From a checkpoint of a small self-supervised audio encoder (BEST-RQ): muon at rate 0.0019.
Rows from block 3 of a small self-supervised audio encoder (BEST-RQ), named by matrix and row number. Rows with one number belong to one neuron. Each number is 128 + 32 x the weight over its row's rms, rounded and kept within 0 to 255. All counts start at 0.
Before each neuron's rows are labels from the 100 clips, of 14976, where the neuron reaches its highest value: "loudest band" is the band of the loudest frequency at the time of the peak; "strongest on" is what is common among them. Only what is clearly more common there than usual is listed. The data: short read English sentences (LibriTTS-R). In brackets: how many of the 100.
# fc1: MLP up (model.blocks.3.mlp.fc1.weight, 512x256), inputs 172-255
# fc2: MLP down (model.blocks.3.mlp.fc2.weight, 256x512, transposed), outputs 172-255

loudest band: 500 to 1000 Hz (34)
strongest on: voice: female (92)
fc1.509 [151 194 183 125 118  64 146 108 109 125 181 160  88 134 152  81 119 164 123 147 145 143 139 138  61 144 138 139 187  99 136 192 132 106 106 152 114 124  89  91 175 138 120  52 105 124 135 158 138 157 114 147  84 160 111  81 110 196 146 116 133 149 131 159 171 119 138 106 107 146 140 107 149 144 121 177 112 152 124 177  70 149 102 104]
fc2.509 [140  93 127  88 188  59  94 108 130 135 179  75 137 110 151 138 123 105 150 102 128 102 168 106  86 102 123 156 134 158 184 157 106 110 125 158 175 128 117 121  79 126 126 145 146 186  94 164 115 114 186 126 113 156 101 167 151 143 151  87 132  87 154 140 103 171 149 106 102  81 114 116 188 175 125 140 122  48 166 175 203 165 154  83]

loudest band: 250 to 500 Hz (33)
strongest on: voice: male (73)
fc1.137 [148 114 148 102 126  84 159 130  90 158 102 127 176 135 139 122 145 154 148 125 168  83 120 140 111 118 125  67 134 124 194 188 125 108 107  99 120 190 132  92 148 122 142 132 119 175 179 105 100 117 104 168 119 132 139 149  50 154 148 158 115 103  80  95 162 170 118 131  94 177 166  99  77  87 128 125 129 106 138 161 167 135 129 152]
fc2.137 [168 171 130 164  67 150 137 129 177 137 145 126 142 159 132 152 109 132 109 123 169 108 174 127 125  67 130 159 145 115 108 126 115 130 128 136 126 110 118 113 188 128  75 187 184  47  94 108 134 117 153 139  83 198  87 111  97 193 111 148 121  96 135 152 138  68 108 155 105 147 108 114 131 124 174 178 110 101 178 125 142 107 105  72]

loudest band: 1000 to 2000 Hz (27)
strongest on: voice: male (76); the word "i" (46)
fc1.155 [ 69 141 138 154 128 115  59  60 140 135 113 181 149  88 158 195 121 114 126 120 157 153 149 114 142 164 139 132 151 133 103 142 125 120  95 114  99 178 166  94  79 106 159  99  78  97 208 166  77 129  92 146 115 112 138 137 184 144 170 136 119  79 112 169 124  53 162 105 163 169 145  86 168 147 124 179 134 158 118 111 127 162 140 146]
fc2.155 [130 186  84 106 119 108 140 143 143 105 168 160 145 138 152 145 116 123 109 157 138 161 113 101 111 153 164 147 106 113 124 119 205  85 178 116  83  65 151 154 117 127 150 173  59 120  20  82 131 100 197 103 133 140 141 101 144 164 131  80 229 111  74 109 140 141 124  89 164  79 153  85 144 108 152 112 149 149 127 171 164 126 139 116]

loudest band: 250 to 500 Hz (30); 500 to 1000 Hz (26)
strongest on: voice: male (85); the word "said" (36)
fc1.464 [122  91 119 126 106 168 168 122 167 135 116 118 110  73 101 121 145 102  94 137 102 149  85 136  47  89 140 127 128 150 102  70 109  76 154 187 136 138 140  62 220 130 100 129 146 138 138 168 188  77 111 203 145 145 163 167 136 110 157 160 126 118 139 214 122 107 107 144 132 141 172  90 166  64  76 144 130 153 133  86 128  62  52 150]
fc2.464 [146 175 125 114  72  61 139  90 116 118 175 101 176 139 126 146 147 148 107 122 130 120 162 115 186 190 126 121 107  97 138  87 146 134  84 183  92 130 101  99 145 104 136 149 110 204  79 119  95 145  59 139 129  56 109 119 140  90 125  88 159 143 147 132 106 155  68 145 143 127 172  95 151 130 161  95 123 136 139 114 163 132 116 128]

loudest band: 500 to 1000 Hz (41)
strongest on: voice: female (100)
fc1.169 [151 168 116 139 154 124 160 186  86 161 191 160  68 127 110 125 101 100 111 103 130 117 115 115 140 152 116 148  63 120 161  78 142  89 116 155 116 121  88 102 122 162 143  83 150 130 168 144  86  88 116 175 105 161 151 115 131 100 160 139  72 124 131 183 122 169 151  75 104 153 135  93 166 118 178 135  97  76 125 232  86 138 131 109]
fc2.169 [ 87 111 101 175 126 126 107 146  65 102  65 154 182 155 141 139 104 150 102 141 143 186  87 137 131 161 118 136  81 116 148 139 139 119 121 134  75  88 147 102 164 133  80 192 134 132 154 118 129 127 124 154 114  95 114  77 132 168 121 128  84 108 166 103  87 101 115 147 118 179 130 126 103 162 141 144 137 120  75 143 135  87 173 153]

loudest band: 2000 to 4000 Hz (48)
strongest on: voice: female (82); the word "she" (32)
fc1.428 [131 164 113  98 102  62 110 127 186 144 102 146 104 177 103 107  75 171 113 149 127  80 121 121 178 149 133 131 170  92  79 140 168 137 128 140 117 141 144  57 166 103 140 165 125 112 137 111  86  72 106 205 160 179 188 168 148  89 138  92  91 128 179 147 131  82 146  79  90  87 127 174 110 132 149 115 214 147 190 131 130 148 134 150]
fc2.428 [111  87 148  71 166 131 157 118 172 108 118 109 117 188 137 114 113 129 143 101 123 101  87 157 156 131 109 152 148 163 118  92  99 116 100 143 146 124 102 113 121 105 109 167 161  69 100  88 131 157 149 151 116 136 143  94 145  82 130 127 147 119 152 157 189 150  90  89 118 175 123 123 140 158  93 167  18 143  84  92 113 121  90 158]

loudest band: 500 to 1000 Hz (27)
strongest on: voice: female (83)
fc1.165 [144 132  99 131  82  82 159 154 113 170 192 107 149 119 148  71 183 129  51 113 120  78 130 141 159 130 121 114 167 124  75 113 147 117 116 128  49  73 134 104 104 128 172 116  66 107 132 199 178 139 124 118 131 103 123 141 142 116 110 183 167 148 131  92 126 196 181 112 104 138 194 189 195  85 134 146 136 129 142 109  55 132 158 135]
fc2.165 [155 180 108 134 126 164  76 176 140 124 248 100  79 114 179 102 108 124 144 118 161 128 107 116 148 155 133 160  47 133  85 142 132 126  97  98 106 106 109 153 109 148 125 115 148 111 111 126 146  69 187 119 169  97 157 204 128 126 104 137 167 157 147 104 126 101 149 149 114 153 101 140  91 103 144 119 119 128 132  97 111 113  59 174]

loudest band: 500 to 1000 Hz (26)
strongest on: voice: male (76)
fc1.143 [147  61 112 107 123 152  44 192  98 128 117 100 169 147 141 117 170 129  97 181 107 120 155 142 141  69 121 134 151  40  95 131 134 123 119 149 135 105 177 134 145  79 176 172  92 145 170 195 156 102 123 159  74  66 156 138 104  78 102 155 140 143 102 108 212 126  88 108 148 135 135 104  59  60 138 149 166 135 101 156 137 104  80 104]
fc2.143 [124 112 148  94 116 104 158 111 142 139 147 103 171 116  66 129 165 108 158 137  93 126 202 115  84 140 205 145 148 130 111 178 106 160 105  78 176 143 171 165 145 117  92 118 143 104 144 152  59 132 116  84  61 134 154 170 118 101  99 110 148 164 117 112 133 148 110 114 123 100 154 111 100  77  95 125 115 120 169 132 147 138 111 108]

loudest band: 4000 to 8000 Hz (44)
strongest on: voice: female (90)
fc1.54 [195 129  71 110 128  84 171  72 138  99 121 118 131 136 116 132 148 120 134 157 125 152 113  87 160 168  68 134  91 184 123  92 118 153 138 182  68 152 134 130 101 164 128 117  97 100 132  78 151 127 137 141 147 155 139  75  74  86 115 128 149 138 177 121 116 148 174  70 112 152 151 159 126  96 107 114 179 142 149 126  91 132 206 130]
fc2.54 [127 119 114 130 114 124 163 117 139 139 163 156  55 193 115 127 172  89 115 180 105 167 169 136 110 136 127 103 158 151 116 138 156 157  83 129 146 136 134  49  85 176 103  92 160 154 116 157 141 115 112 107 108 152 168 127 139 137 108 126 101  53  96 132 155 152 137 129 137 132  95 169 155 124 169  98 141 127 116  98 157 112 129 140]

loudest band: 2000 to 4000 Hz (40)
strongest on: voice: male (71)
fc1.413 [ 78 165 115 103 168 174 161 151 136 168 159 178  96 123 112 156 197 150  82 196 162 205 139 151 126 123 106 116 169  84 148 134  93 174  88 121 168 119 121 117 109 159  93 116 121 122 128 125 136 163  84 116 107 151 131 130  83 170 107 116 154 142 116 108 153 161 103  93 102 112 122 124 158 107 166  89 112  98  95 113 122 112 119 113]
fc2.413 [158 137  87 128 140 124 135 185 108 145 163 122 116 117 178 117 114 141 157 141 131 118 150 124 142 152  77  56 113 121  85 142 144 155 109  88 124  92  95 132 135 179 125 132 203 162 156 157 136 122 162 162 151 166 128 120  94 121 121 112  98 159 111 140  80 155 140 109  86 168 139 175  49 212  98 100 133  92 133  94 137 153 166  84]

loudest band: 2000 to 4000 Hz (36)
strongest on: voice: male (75)
fc1.92 [ 65 128 149 180 181  91 145 151  97 109 149 188 126 123 127 137 182  89 107 169 133 109 119 164 143 157  81 132 131 137 119 120 128  99 145  90  92 158  79 157  85 129 124 175 108 130  95 110 151  86 180 160 117 122 110 165 106 123 146  81 105 167 107  88 108 152 144 157 101 150 136 141 110 123 191 148 197 141 129 181  80 150 117 159]
fc2.92 [134 112 165 140 118  81  84 142 103  95 175 138 114 111 194  91 131  87 145 131  61 119 149 180 102 119 125  53 165 139 124  86 214 114 123 151 122 134 150 149 170 119 132 194  86  83  85 185 100 117 126 119 155 123 145 112 106 143 148 144 171 119 150 106  99 163 155 204 104 103  86 187 131 121 111 110 182 151 139 147  93 124 122 135]

loudest band: 1000 to 2000 Hz (27)
strongest on: the word "i" (51)
fc1.69 [166 134 149  99  85 111 152 100 117 167 151 127 159 111 128 128 146 119 140 177 178  95 136 152 111 162 137  76  47 109 173  93 135 158 160 156 159 141 128  79  96 109 136 100 114 145 135 117 169  66 111 126 169 160 106 128  95 143 144  87 143 158 143 125 110 133 139 112  80 203 193 145 113 129 121 100 160 167  90 110 109 154 101 154]
fc2.69 [129 112  71 123  80 130  99  84 103 172 138 148 116 110  83 120 129 210 128 167 191  92 134 125 172  75 107 133 192 134 126 117 121  95  94 157  64 112  97 119 100 111 145 164 208 135  96 120 167 144 167  99  93 115 103 161 125 155  74 171 167 108 128  98 135 134 114 133 198  95 126  74 164  98 109 178 187 114 153  90 103  81 127 118]

loudest band: 2000 to 4000 Hz (25)
strongest on: voice: male (74)
fc1.38 [ 91 158 173 127 132 128 105 105  93 180  67 147 129 152 102  97 169 127 124 133  43  83 113 113 145 112 133 150 152 148 150 131 140 140 137  92 158 136  99 119 149 123 107 120 164 119 145  99 117 153 125  94 122 145 106 142 114 127 160 138  86 133 172 136 157 192 111  76 132  98 163 107 138 104 110 145 169 133 123 172 112  48 142 163]
fc2.38 [130 118 145 157 171 188 127 106 138 117  94 176 113 132 165 178  99 146  88 159 135 120 198 108 134  65  88 118 135  89 122 154  63 124 176  54 154 139  95 124  92 140 167 191 163 122  75 133  63 154 133  70 107 162 158 191 105 103 135 137 151 111 134 139 127 115 130 104 113 138 129 107 116 126 159 118  96 178 106 120 113 154 187 157]

loudest band: 4000 to 8000 Hz (29)
strongest on: voice: female (85)
fc1.149 [ 85 106 122 129 131  96 134  87 133  83  99  42 117 155 107 130 117 166 149 156 144 130 105 112 105 126 148  76 101 137 127 115 163 118 140  74 104 112 170 144  83 140 137 167 130 175 130  72 176 202 166  63 139 152 112 102 150 125 168 116 112  58  97 124 102 176  85 114 125 150 128 102 202 116 137 140 141 118 107  78 162 129 126 121]
fc2.149 [ 95 126 163 106 123  80 169 131 159 118 143  85  97 159  78 105 152 121 111  53  45 107 102 155 116 108 186 137 156  78 115 133  95 148 159 113 151 173 183 120 113  92 190 103 142 161 159 108 163 107 152 145 121 114 140 156 129  94 128  74 108 139 145 155 184 118 116 144 177 137 162 141 145 116 152 109 136 173 129 101  91 122  88 186]

loudest band: 4000 to 8000 Hz (50)
strongest on: the word "said" (94); the word "he" (30)
fc1.101 [126 178 126 124  89 163  72 166 116  94 137  95 122  65 122 119 113 141 114 169  68 154 134 129 148  55 103 144 147 119 134 189 125 110 134 164  97 116 172  97 186 118 159 152 159 142 184  93 125 106 112 128 154 141 157 201 135 147 150 121  95  73  95 107 130 137 156 144 126 161 114 118  67  87 153 159 120 159 149  82 164 118 119 220]
fc2.101 [ 94 199 175 122 127  73 106 185 108 136 148 110 109  85 132 124 122 137 130 153 145  82  95 130 110 109 121 150  77  97 147 197 130 163  96 137  85 113 174  58 189 153  65  46 105 153 109 144 155 100 114 147 130 132 112 132  98 103 104 147 176  89 122 120 103 169 142 226 110 122 127  75 110 170 140 145 142 186 171 152 107 125  93 133]