Rows from block 3 of a small self-supervised audio encoder (BEST-RQ), named by matrix and row number. Rows with one number belong to one neuron. Each number is 128 + 32 x the weight over its row's rms, rounded and kept within 0 to 255. All counts start at 0.
After each neuron's rows are labels from the 100 clips, of 14976, where the neuron reaches its highest value: "loudest band" is the band of the loudest frequency at the time of the peak; "responds to" is what is common among them. Only what is clearly more common there than usual is listed. The data: short read English sentences (LibriTTS-R).
# fc1: MLP up (model.blocks.3.mlp.fc1.weight, 512x256), inputs 86-171
# fc2: MLP down (model.blocks.3.mlp.fc2.weight, 256x512, transposed), outputs 86-171

fc1.90 [121 123 127  96 119 113 140  88 131 116 156 180  87 130  84  65  99 147  90  89 151 154 105 102 117 138 140 182  76  90 130 116 110 119 173  78 148 110 128 129 128 185 134 152 154 146  75 147  80 112 146 178 205 153 107 174 134 115 122 153 145 110  43 113 167 111 110 179 128  70  91 143 139 127 101 183 212 164 125 175 148 131 170 151 138 134]
fc2.90 [142 123 164 140 122 157 132 115 118  83 130  31 133  19  81 101 125 110  98 130  53 132 125 157 133 139 144 172 133  97 120 189 109 132  85  78 118 103 138 163 134  72  89 111  90 136 119 150 104 106  93 145 142 117 170 158 130 152 110 118  54 120 151 117 141 138 160 179 172 120 135 154 100 113 128 159 147 125 191 158 111 112 123 148 148  98]
loudest band: 250 to 500 Hz
responds to: voice: male

fc1.149 [ 93 255 100 131 147 128 122 103 113 140  89 106 157  99  95 170 184 110 125  96 131 117 148 191 135 107 120 110  75 111 118  92 142 135 133  91 145  92 141 119 141 117 131 140 139 133 183 139 157 103 115 149 119 147 129 110 162 102 129 169 106 102 133 120 181 164 124 101 153 156  85 131 110 191 125 116 164 194 173 141 135  69  99 113 138 110]
fc2.149 [145 138 145 102 123 116  99 153 164  90 109  86 207  85 141 131 119 113 158 120 166 100 148 116 178  90 140 127 194 177  87 110 152 132 141 157 185 124  84 169 124 107 194  99 135 118  67 134 124 109 124 122 104 148 144 103 123 141 124 201 185  80 157 167 119 101  94 159 109 188 133 129 104  94  99 169 104 177 105 109 111  94 161 183  97  79]
loudest band: 4000 to 8000 Hz
responds to: voice: female

fc1.219 [184 127 156  93 127 186 121 123 139 140 124 122  75 130 103 108 147 114 104  87 142 130 130 173 110 137 139 115 124 166 118 147 133 129 102 229 132 162  90 135 121 164 138 173 109 124 143 199 108  82 116 132 100 100 118 108 171 135 126 177 115 146  96 170 143 154  84  46 150 127  96 173 199 149 140 147  70 148 134 140 166 135 168  79 135 114]
fc2.219 [119 153 152 128  94 138  98 190  59 116  69 132 129 137  74  71 135 139 195 162 145 196 122 145 127 128  87 125 116  92 182 159 136 143 117 178 136 113  70 104 215 120 115 115 157 127 163 156 115 171 140 140  92 150  44 162 158  91 153 130 121 109 145 128 110 142 133 132 121 154 148 136 170 180 104  88  96 100 123 147  97  75 145 151 145 179]
loudest band: 500 to 1000 Hz; 250 to 500 Hz
responds to: voice: male

fc1.146 [147 107 100  97 117 106 128 195 173 115 148 121 158 120 146  68 178 141  99 140 124 167 132 148  98 143  75 152 198 147 114 135 100  72 121 115 114 100 107 158 119 134 133 105  99 112 141 126 102  98 173 145 114 138 129 113 173 101 137 149 171  99 150 116 125  86 170 121 118 108  95 149 110 184 127 108  92 154  73 148  80 135 150 152 178 151]
fc2.146 [101 158 153  79 107 145 189  94 175  91 146 128 128 132 153 167  98 150 117 128 136 107 108 124 118 166  93 153 102 114  35  91 128 156 132  90  96 137 119 161  59 110 136  87 140  91  80 123 144  96 107 136  95 174 108 158 158 143 147 127  94 137 161 126 107  95 113 164  64 151  89 168 172 110 124 169 178 103 141 204 134 154  75 114 109 171]
loudest band: 2000 to 4000 Hz; 4000 to 8000 Hz
responds to: the word "she"; the word "said"

fc1.405 [ 99 131 145 116 112  90 143 129 199 106 162 136  99 159 112 120 206  75 120 178 123  96 111 128 164 197 142 123 126 109  91 170 160 169 102 131  65 130 160 100  98 141  94 123 128 112 141 114 161 123 142 120 167 120 116 136 124 131 127 148 130 145  85  58 148  87  86  99  96 130 140 100 115 153 128 128 162 134 147  25 110 139 116 124  97 123]
fc2.405 [140 162 105 122 121 125 164 116 130 102  82 120 149 210 101 174  73 140  76 158 210 139 100  97 166 125 144 144 115 114 128 178  88  97 148  82 134 103 176  51  95  86 114 131  80 197 157 157 133  91 140 102 104 135 171 185 168 119 144 115 142 136 160 184 146 111 117 102 140 141  96 149 117 123 160 144 128 178 109 142 132 166 138 179 108 141]
loudest band: 250 to 500 Hz
responds to: voice: female

fc1.92 [150 114 127 151 131 102 146 121 125 112 114 114  65  65  86 150 111 122 146  87 144  96 152 124 173  76 121 116 157 118  84  95 205 132 162 127 131 126 146 100 103  97  81 137  25 140 145 168 133 147 134 134 113 127 167 190 119  88 120 157  91 175 174 119  98 135 148 122 127 119 115  89 124 102 104  84 139 133 163 132 143 102  94  58 150  59]
fc2.92 [166  61  85 122 110  95 154 151 120 120 127 105  75 179  61 109 120 130  82 136 117 159 103 117 145  93 190 115 117 165  89 157 168 132 163  83 149 127 127 142 104 110  83 156  87 162  66 132 142 143 162 120 158 165 121 164 144 159 147 121 109 110 112  98 153 128 150 155 172 129  97 208  84 107 106 143  99  96  96 191 128 118 136 141 115 178]
loudest band: 2000 to 4000 Hz
responds to: voice: male

fc1.413 [150 142  76 143  94  96 149  82 154  96 148 164 106 110 120 119 112 168  64  88 101 125 149 121  75  99 126 105 106 113  92 126 142 163  99 125 139 167 150 121  80 146 145 104  93 126 154  89 154  81 103 141 113  77 128 123 183 145 131 108 158 156  92  81 149  51 157 131 167  49 158 175 107 136 164 194  98 138 155 201 153 128 112  94 112  57]
fc2.413 [139  72 124 172 117 102 100 104 161 148  34 122  80 117 143 151 166 134 136 108 147 207  73 121 100 213 156 173 111 148 127  93 135 120  93 136  95 195 100  73 158 165 111 139  97  79 160 165  82 112 150 114  96 144  60 121 121  92 116 177 150 167 142 119 128 133  63 162 182 148 109 103 175 157 158 146 162 153  52 152 119 127  92  84 210  69]
loudest band: 2000 to 4000 Hz
responds to: voice: male

fc1.504 [129 122 173 112 140 111 170  82 128 167 133  99  80 131  67 123 100  90 159 124 129 179  92 142 135 124  71 172 114  97 111 148 174 133 123  97 106 132 115 153  59 125  65 135 160 147 148  71 123 175  72 123 162 127 157 107 131 151 138 126 169 181 140 121 103  88 130 183 130  95 104  79 127 159  44 135 124 134 135 145 116 155 124  81  99  80]
fc2.504 [112 163 169 122 152 145 154 133  75  98 158  86 142  83 136 118 104 145 117 158  80 176 142 157 186 155 126 120  97 113 144  81 128  88 129 113  73  99 120 154 115 106 123 104 149 122 136 120 127  72 122 124  91 173 142 173 149  96 177  72 130  94 174 149 160 110  90  72 118 115 164 135 166 161 101 139 101 147  85 138 126 191 114 147 152 119]
loudest band: 250 to 500 Hz
responds to: voice: female

fc1.243 [111 134 147  84 157 147 154 103 155 114 120  63 136 180  94 146 123 130 139 150  92 154 118 133 158 118 109  62 106  80 141 112 122 108  99  88 154 124 178 156 128  97 163 132 150 138 144  96 159  84 137 119 111  73 162  78  97 176 125 123 141 135 159 130 145 106 133 140 124 184  81 185  64 163 156 118 115 142 165 131 100 121 176 123 177  55]
fc2.243 [108 216 165 107 156  88 147 114 151 108  56 119 153 122 142 135 118 147 141 140 175 111 116 123 107 120 163  83 118 181   0 139 102 108 129 113 174 136 140 147 130 114 211 118 137 107 109 160 103 112 179 208 137  81 108  90 129 126 105 122 131 136 148 157  66 121 120 140 131  86 172 121 100  87 129 117 177 180 102 120  52  78 170 134 213 126]
loudest band: 250 to 500 Hz
responds to: voice: male

fc1.285 [205 122 142  89 170 128 165 158 142 154 206  77  88 139 100  94 100 109  95 115  87 122 184 102 122 140 101 110 100  93 106 187  92 116 107  96 111  80 110 102 162 183 121 157 171 157  77 155 160 183  70 161 117 125 118 113  72 113 162 115 129 157 138 137  99  81 126 106 141  94 159  72 153 124 165 123 172 201 136 145 154 151 122 154 108 132]
fc2.285 [120 153 180  90 160 176 139 105 117 143 165 104 148 156  92 126 141 218  62  91 130 124 154  87 134 156  98 117 122  91 152 124  51 190 127  91 141 109 160 105 148 146 138 148 178 139 176 124 183 193 119  90 146 100 130 119  81 150 111 149  99 136 116 125  63 105 155 141  79 140 175  28 102  99 193 117  93 144 100 126  98 162  76 152 134 124]
loudest band: 500 to 1000 Hz
responds to: the word "i"

fc1.428 [126 170 110  99 103 165 151 115 120 140  95 143 167 117 149 147 158 120 139 136 111  91 118  90 110 131 107 110 118 129 127 137 148 132 133 107 139 145 160 125 113  95 158 135 158 137  93 124 150 114 147 128  98 146 111 174 155  54 111 133  87 101 104  94 141 150 137 189 151 112  61 142 187 208 135  72  93 161 126 179 119 124 100 122 126 137]
fc2.428 [ 97 180 161 151  74 118 180 139  68  82 167 115 128 181  81 210 164 152  75  82 126 161 134 138 171 165 108 121 141 111  99 175 132 111 146 123 118 127 180 167  87 112 137 134 143  87 134 154 171 113  41 112 145 161  76 110 121 121 140 170  84 156 183 169 114 174 168 161 158 120  83 121 156 104 128 152 192  89 191 147 121  69 121  91  90 146]
loudest band: 2000 to 4000 Hz
responds to: voice: female; the word "she"

fc1.15 [145  87 105 189 100 145 145 107 176 123 185 139 103 174 146 165 129  91 149 170  87 102 133 131 113  96 136  58 118 108 151 183 112 177 100 114 163 100 119 141 133 131 142 140 110 117 156 125 136 122 161 154 144 135  78 125 172 108 144 142 142 153 163 162  92  98 156 128 128  96 186 219 147  75 154 169 155  78 132  80  88 128 139 171 177 145]
fc2.15 [118 182 110  96 145 125  89 119 108 124 210 108 105 113 105 182 142 124  98 121  57 125  92 121 179 167  99 129 123  37 148  55 153 100 173 137 134 118 166  84 142 109 142 140 148 122 115  65 158 149 126 153  89 125 150 119 142 173 157 100 110 106 128 158 182 132 144 161 115  98 162 119 175  91  93  79 129  90 136 139 105 186 137 119  71 107]
loudest band: 500 to 1000 Hz; 250 to 500 Hz
responds to: voice: male

fc1.509 [149 112 132 133 131  55 155  79  94 137 145  72  89 128 161 105 187 118 135 133  85  94 102  91 109 100 145 128  78 126 112 121 128 113 167 123 183 135 124 158  81 132 167 119 120 180 137 111 155 122 180 157 150 100 124 137 100 176  90  53 206  98 138 131 161  98 178  85 151 125 137 103 133 132 124 110  85 166  76 163 154 147 121 109 108 154]
fc2.509 [120  80 168 136 140 119 164 122 153 127 143 121 120 137 159 157 114 134  88 103 114  76 102 152 117 163  74 150  91 220 146 158  79  93 127 117  99  94 133 149 109 176  74 162 147  80 129 106 150 109  38 127  70 159 131 108  74 119 110 119 109 120 153 168 137 137  82  52 194 156 148  99 126 147 140 155 159 147 187 137 165 154  80 132 108 153]
loudest band: 500 to 1000 Hz
responds to: voice: female

fc1.95 [ 87 143 116 189 144 150 104 140 150 126 147 170 171 146 129 150 103  70 170 111 172  94 201 172 158 189  76 173 199 132 145 103 108 131  75  91 130 137  58 104  86 114 127 102 156 138 145 151 160 162 157 114 141 150 140  71 129 122 136 145 146 125 161 117 146 119 200 148 124  96 118 157 159 142 116 164 133 116 111  90  66 102 125  90 179  98]
fc2.95 [153 125 150 119 111 128 111 181 177  62  72 133  65  66 121 101 155 118 139 144 115  98 157 187 155 159 136 159  88  94 109 143 138 108 140  88  74 107 142 150 118 154 176 152 134 120 157 180  93 121 153 120 119 114 106  72 163 108 172  62 150 124 104 160 163 136 130 128 122  98  94 134  93 114 172 140 165  77 140 130  58 143 110 123 170 106]
loudest band: 4000 to 8000 Hz
responds to: voice: female

fc1.451 [ 82 130 141 109 129  91  94 117  87 105 189 119 117 123 155 134 178  56 178 165 132 143 134 163 134 128  71 175 106 148 114 125 177  72 130  78 124 143 134 139 124 153 115 182 183 106 187  86 174 153 107 159 166  83 123 142 172 143 184 193 148 131 126 161 118 107 137  78 116  78 101 147 166 149  69 143 120 109  67 105 149 159 167 154  97 206]
fc2.451 [125 134 134  85 144 119 115 130 116 136 150  85 138 105 174 196  99 127 190 163 135 104 113 135 144 178  88 146 153 119  94 158 218  90 198 114 128  86  66  65 160 109 111 160 103  75 146 105 144 132 187 140 156 106 129 180 132  94 134 145 103 128 174 112 104 109  98 154 109 116 205  91 131 143 164 134 108 136 132 130  99 145 159  98 141 108]
loudest band: 250 to 500 Hz
responds to: voice: male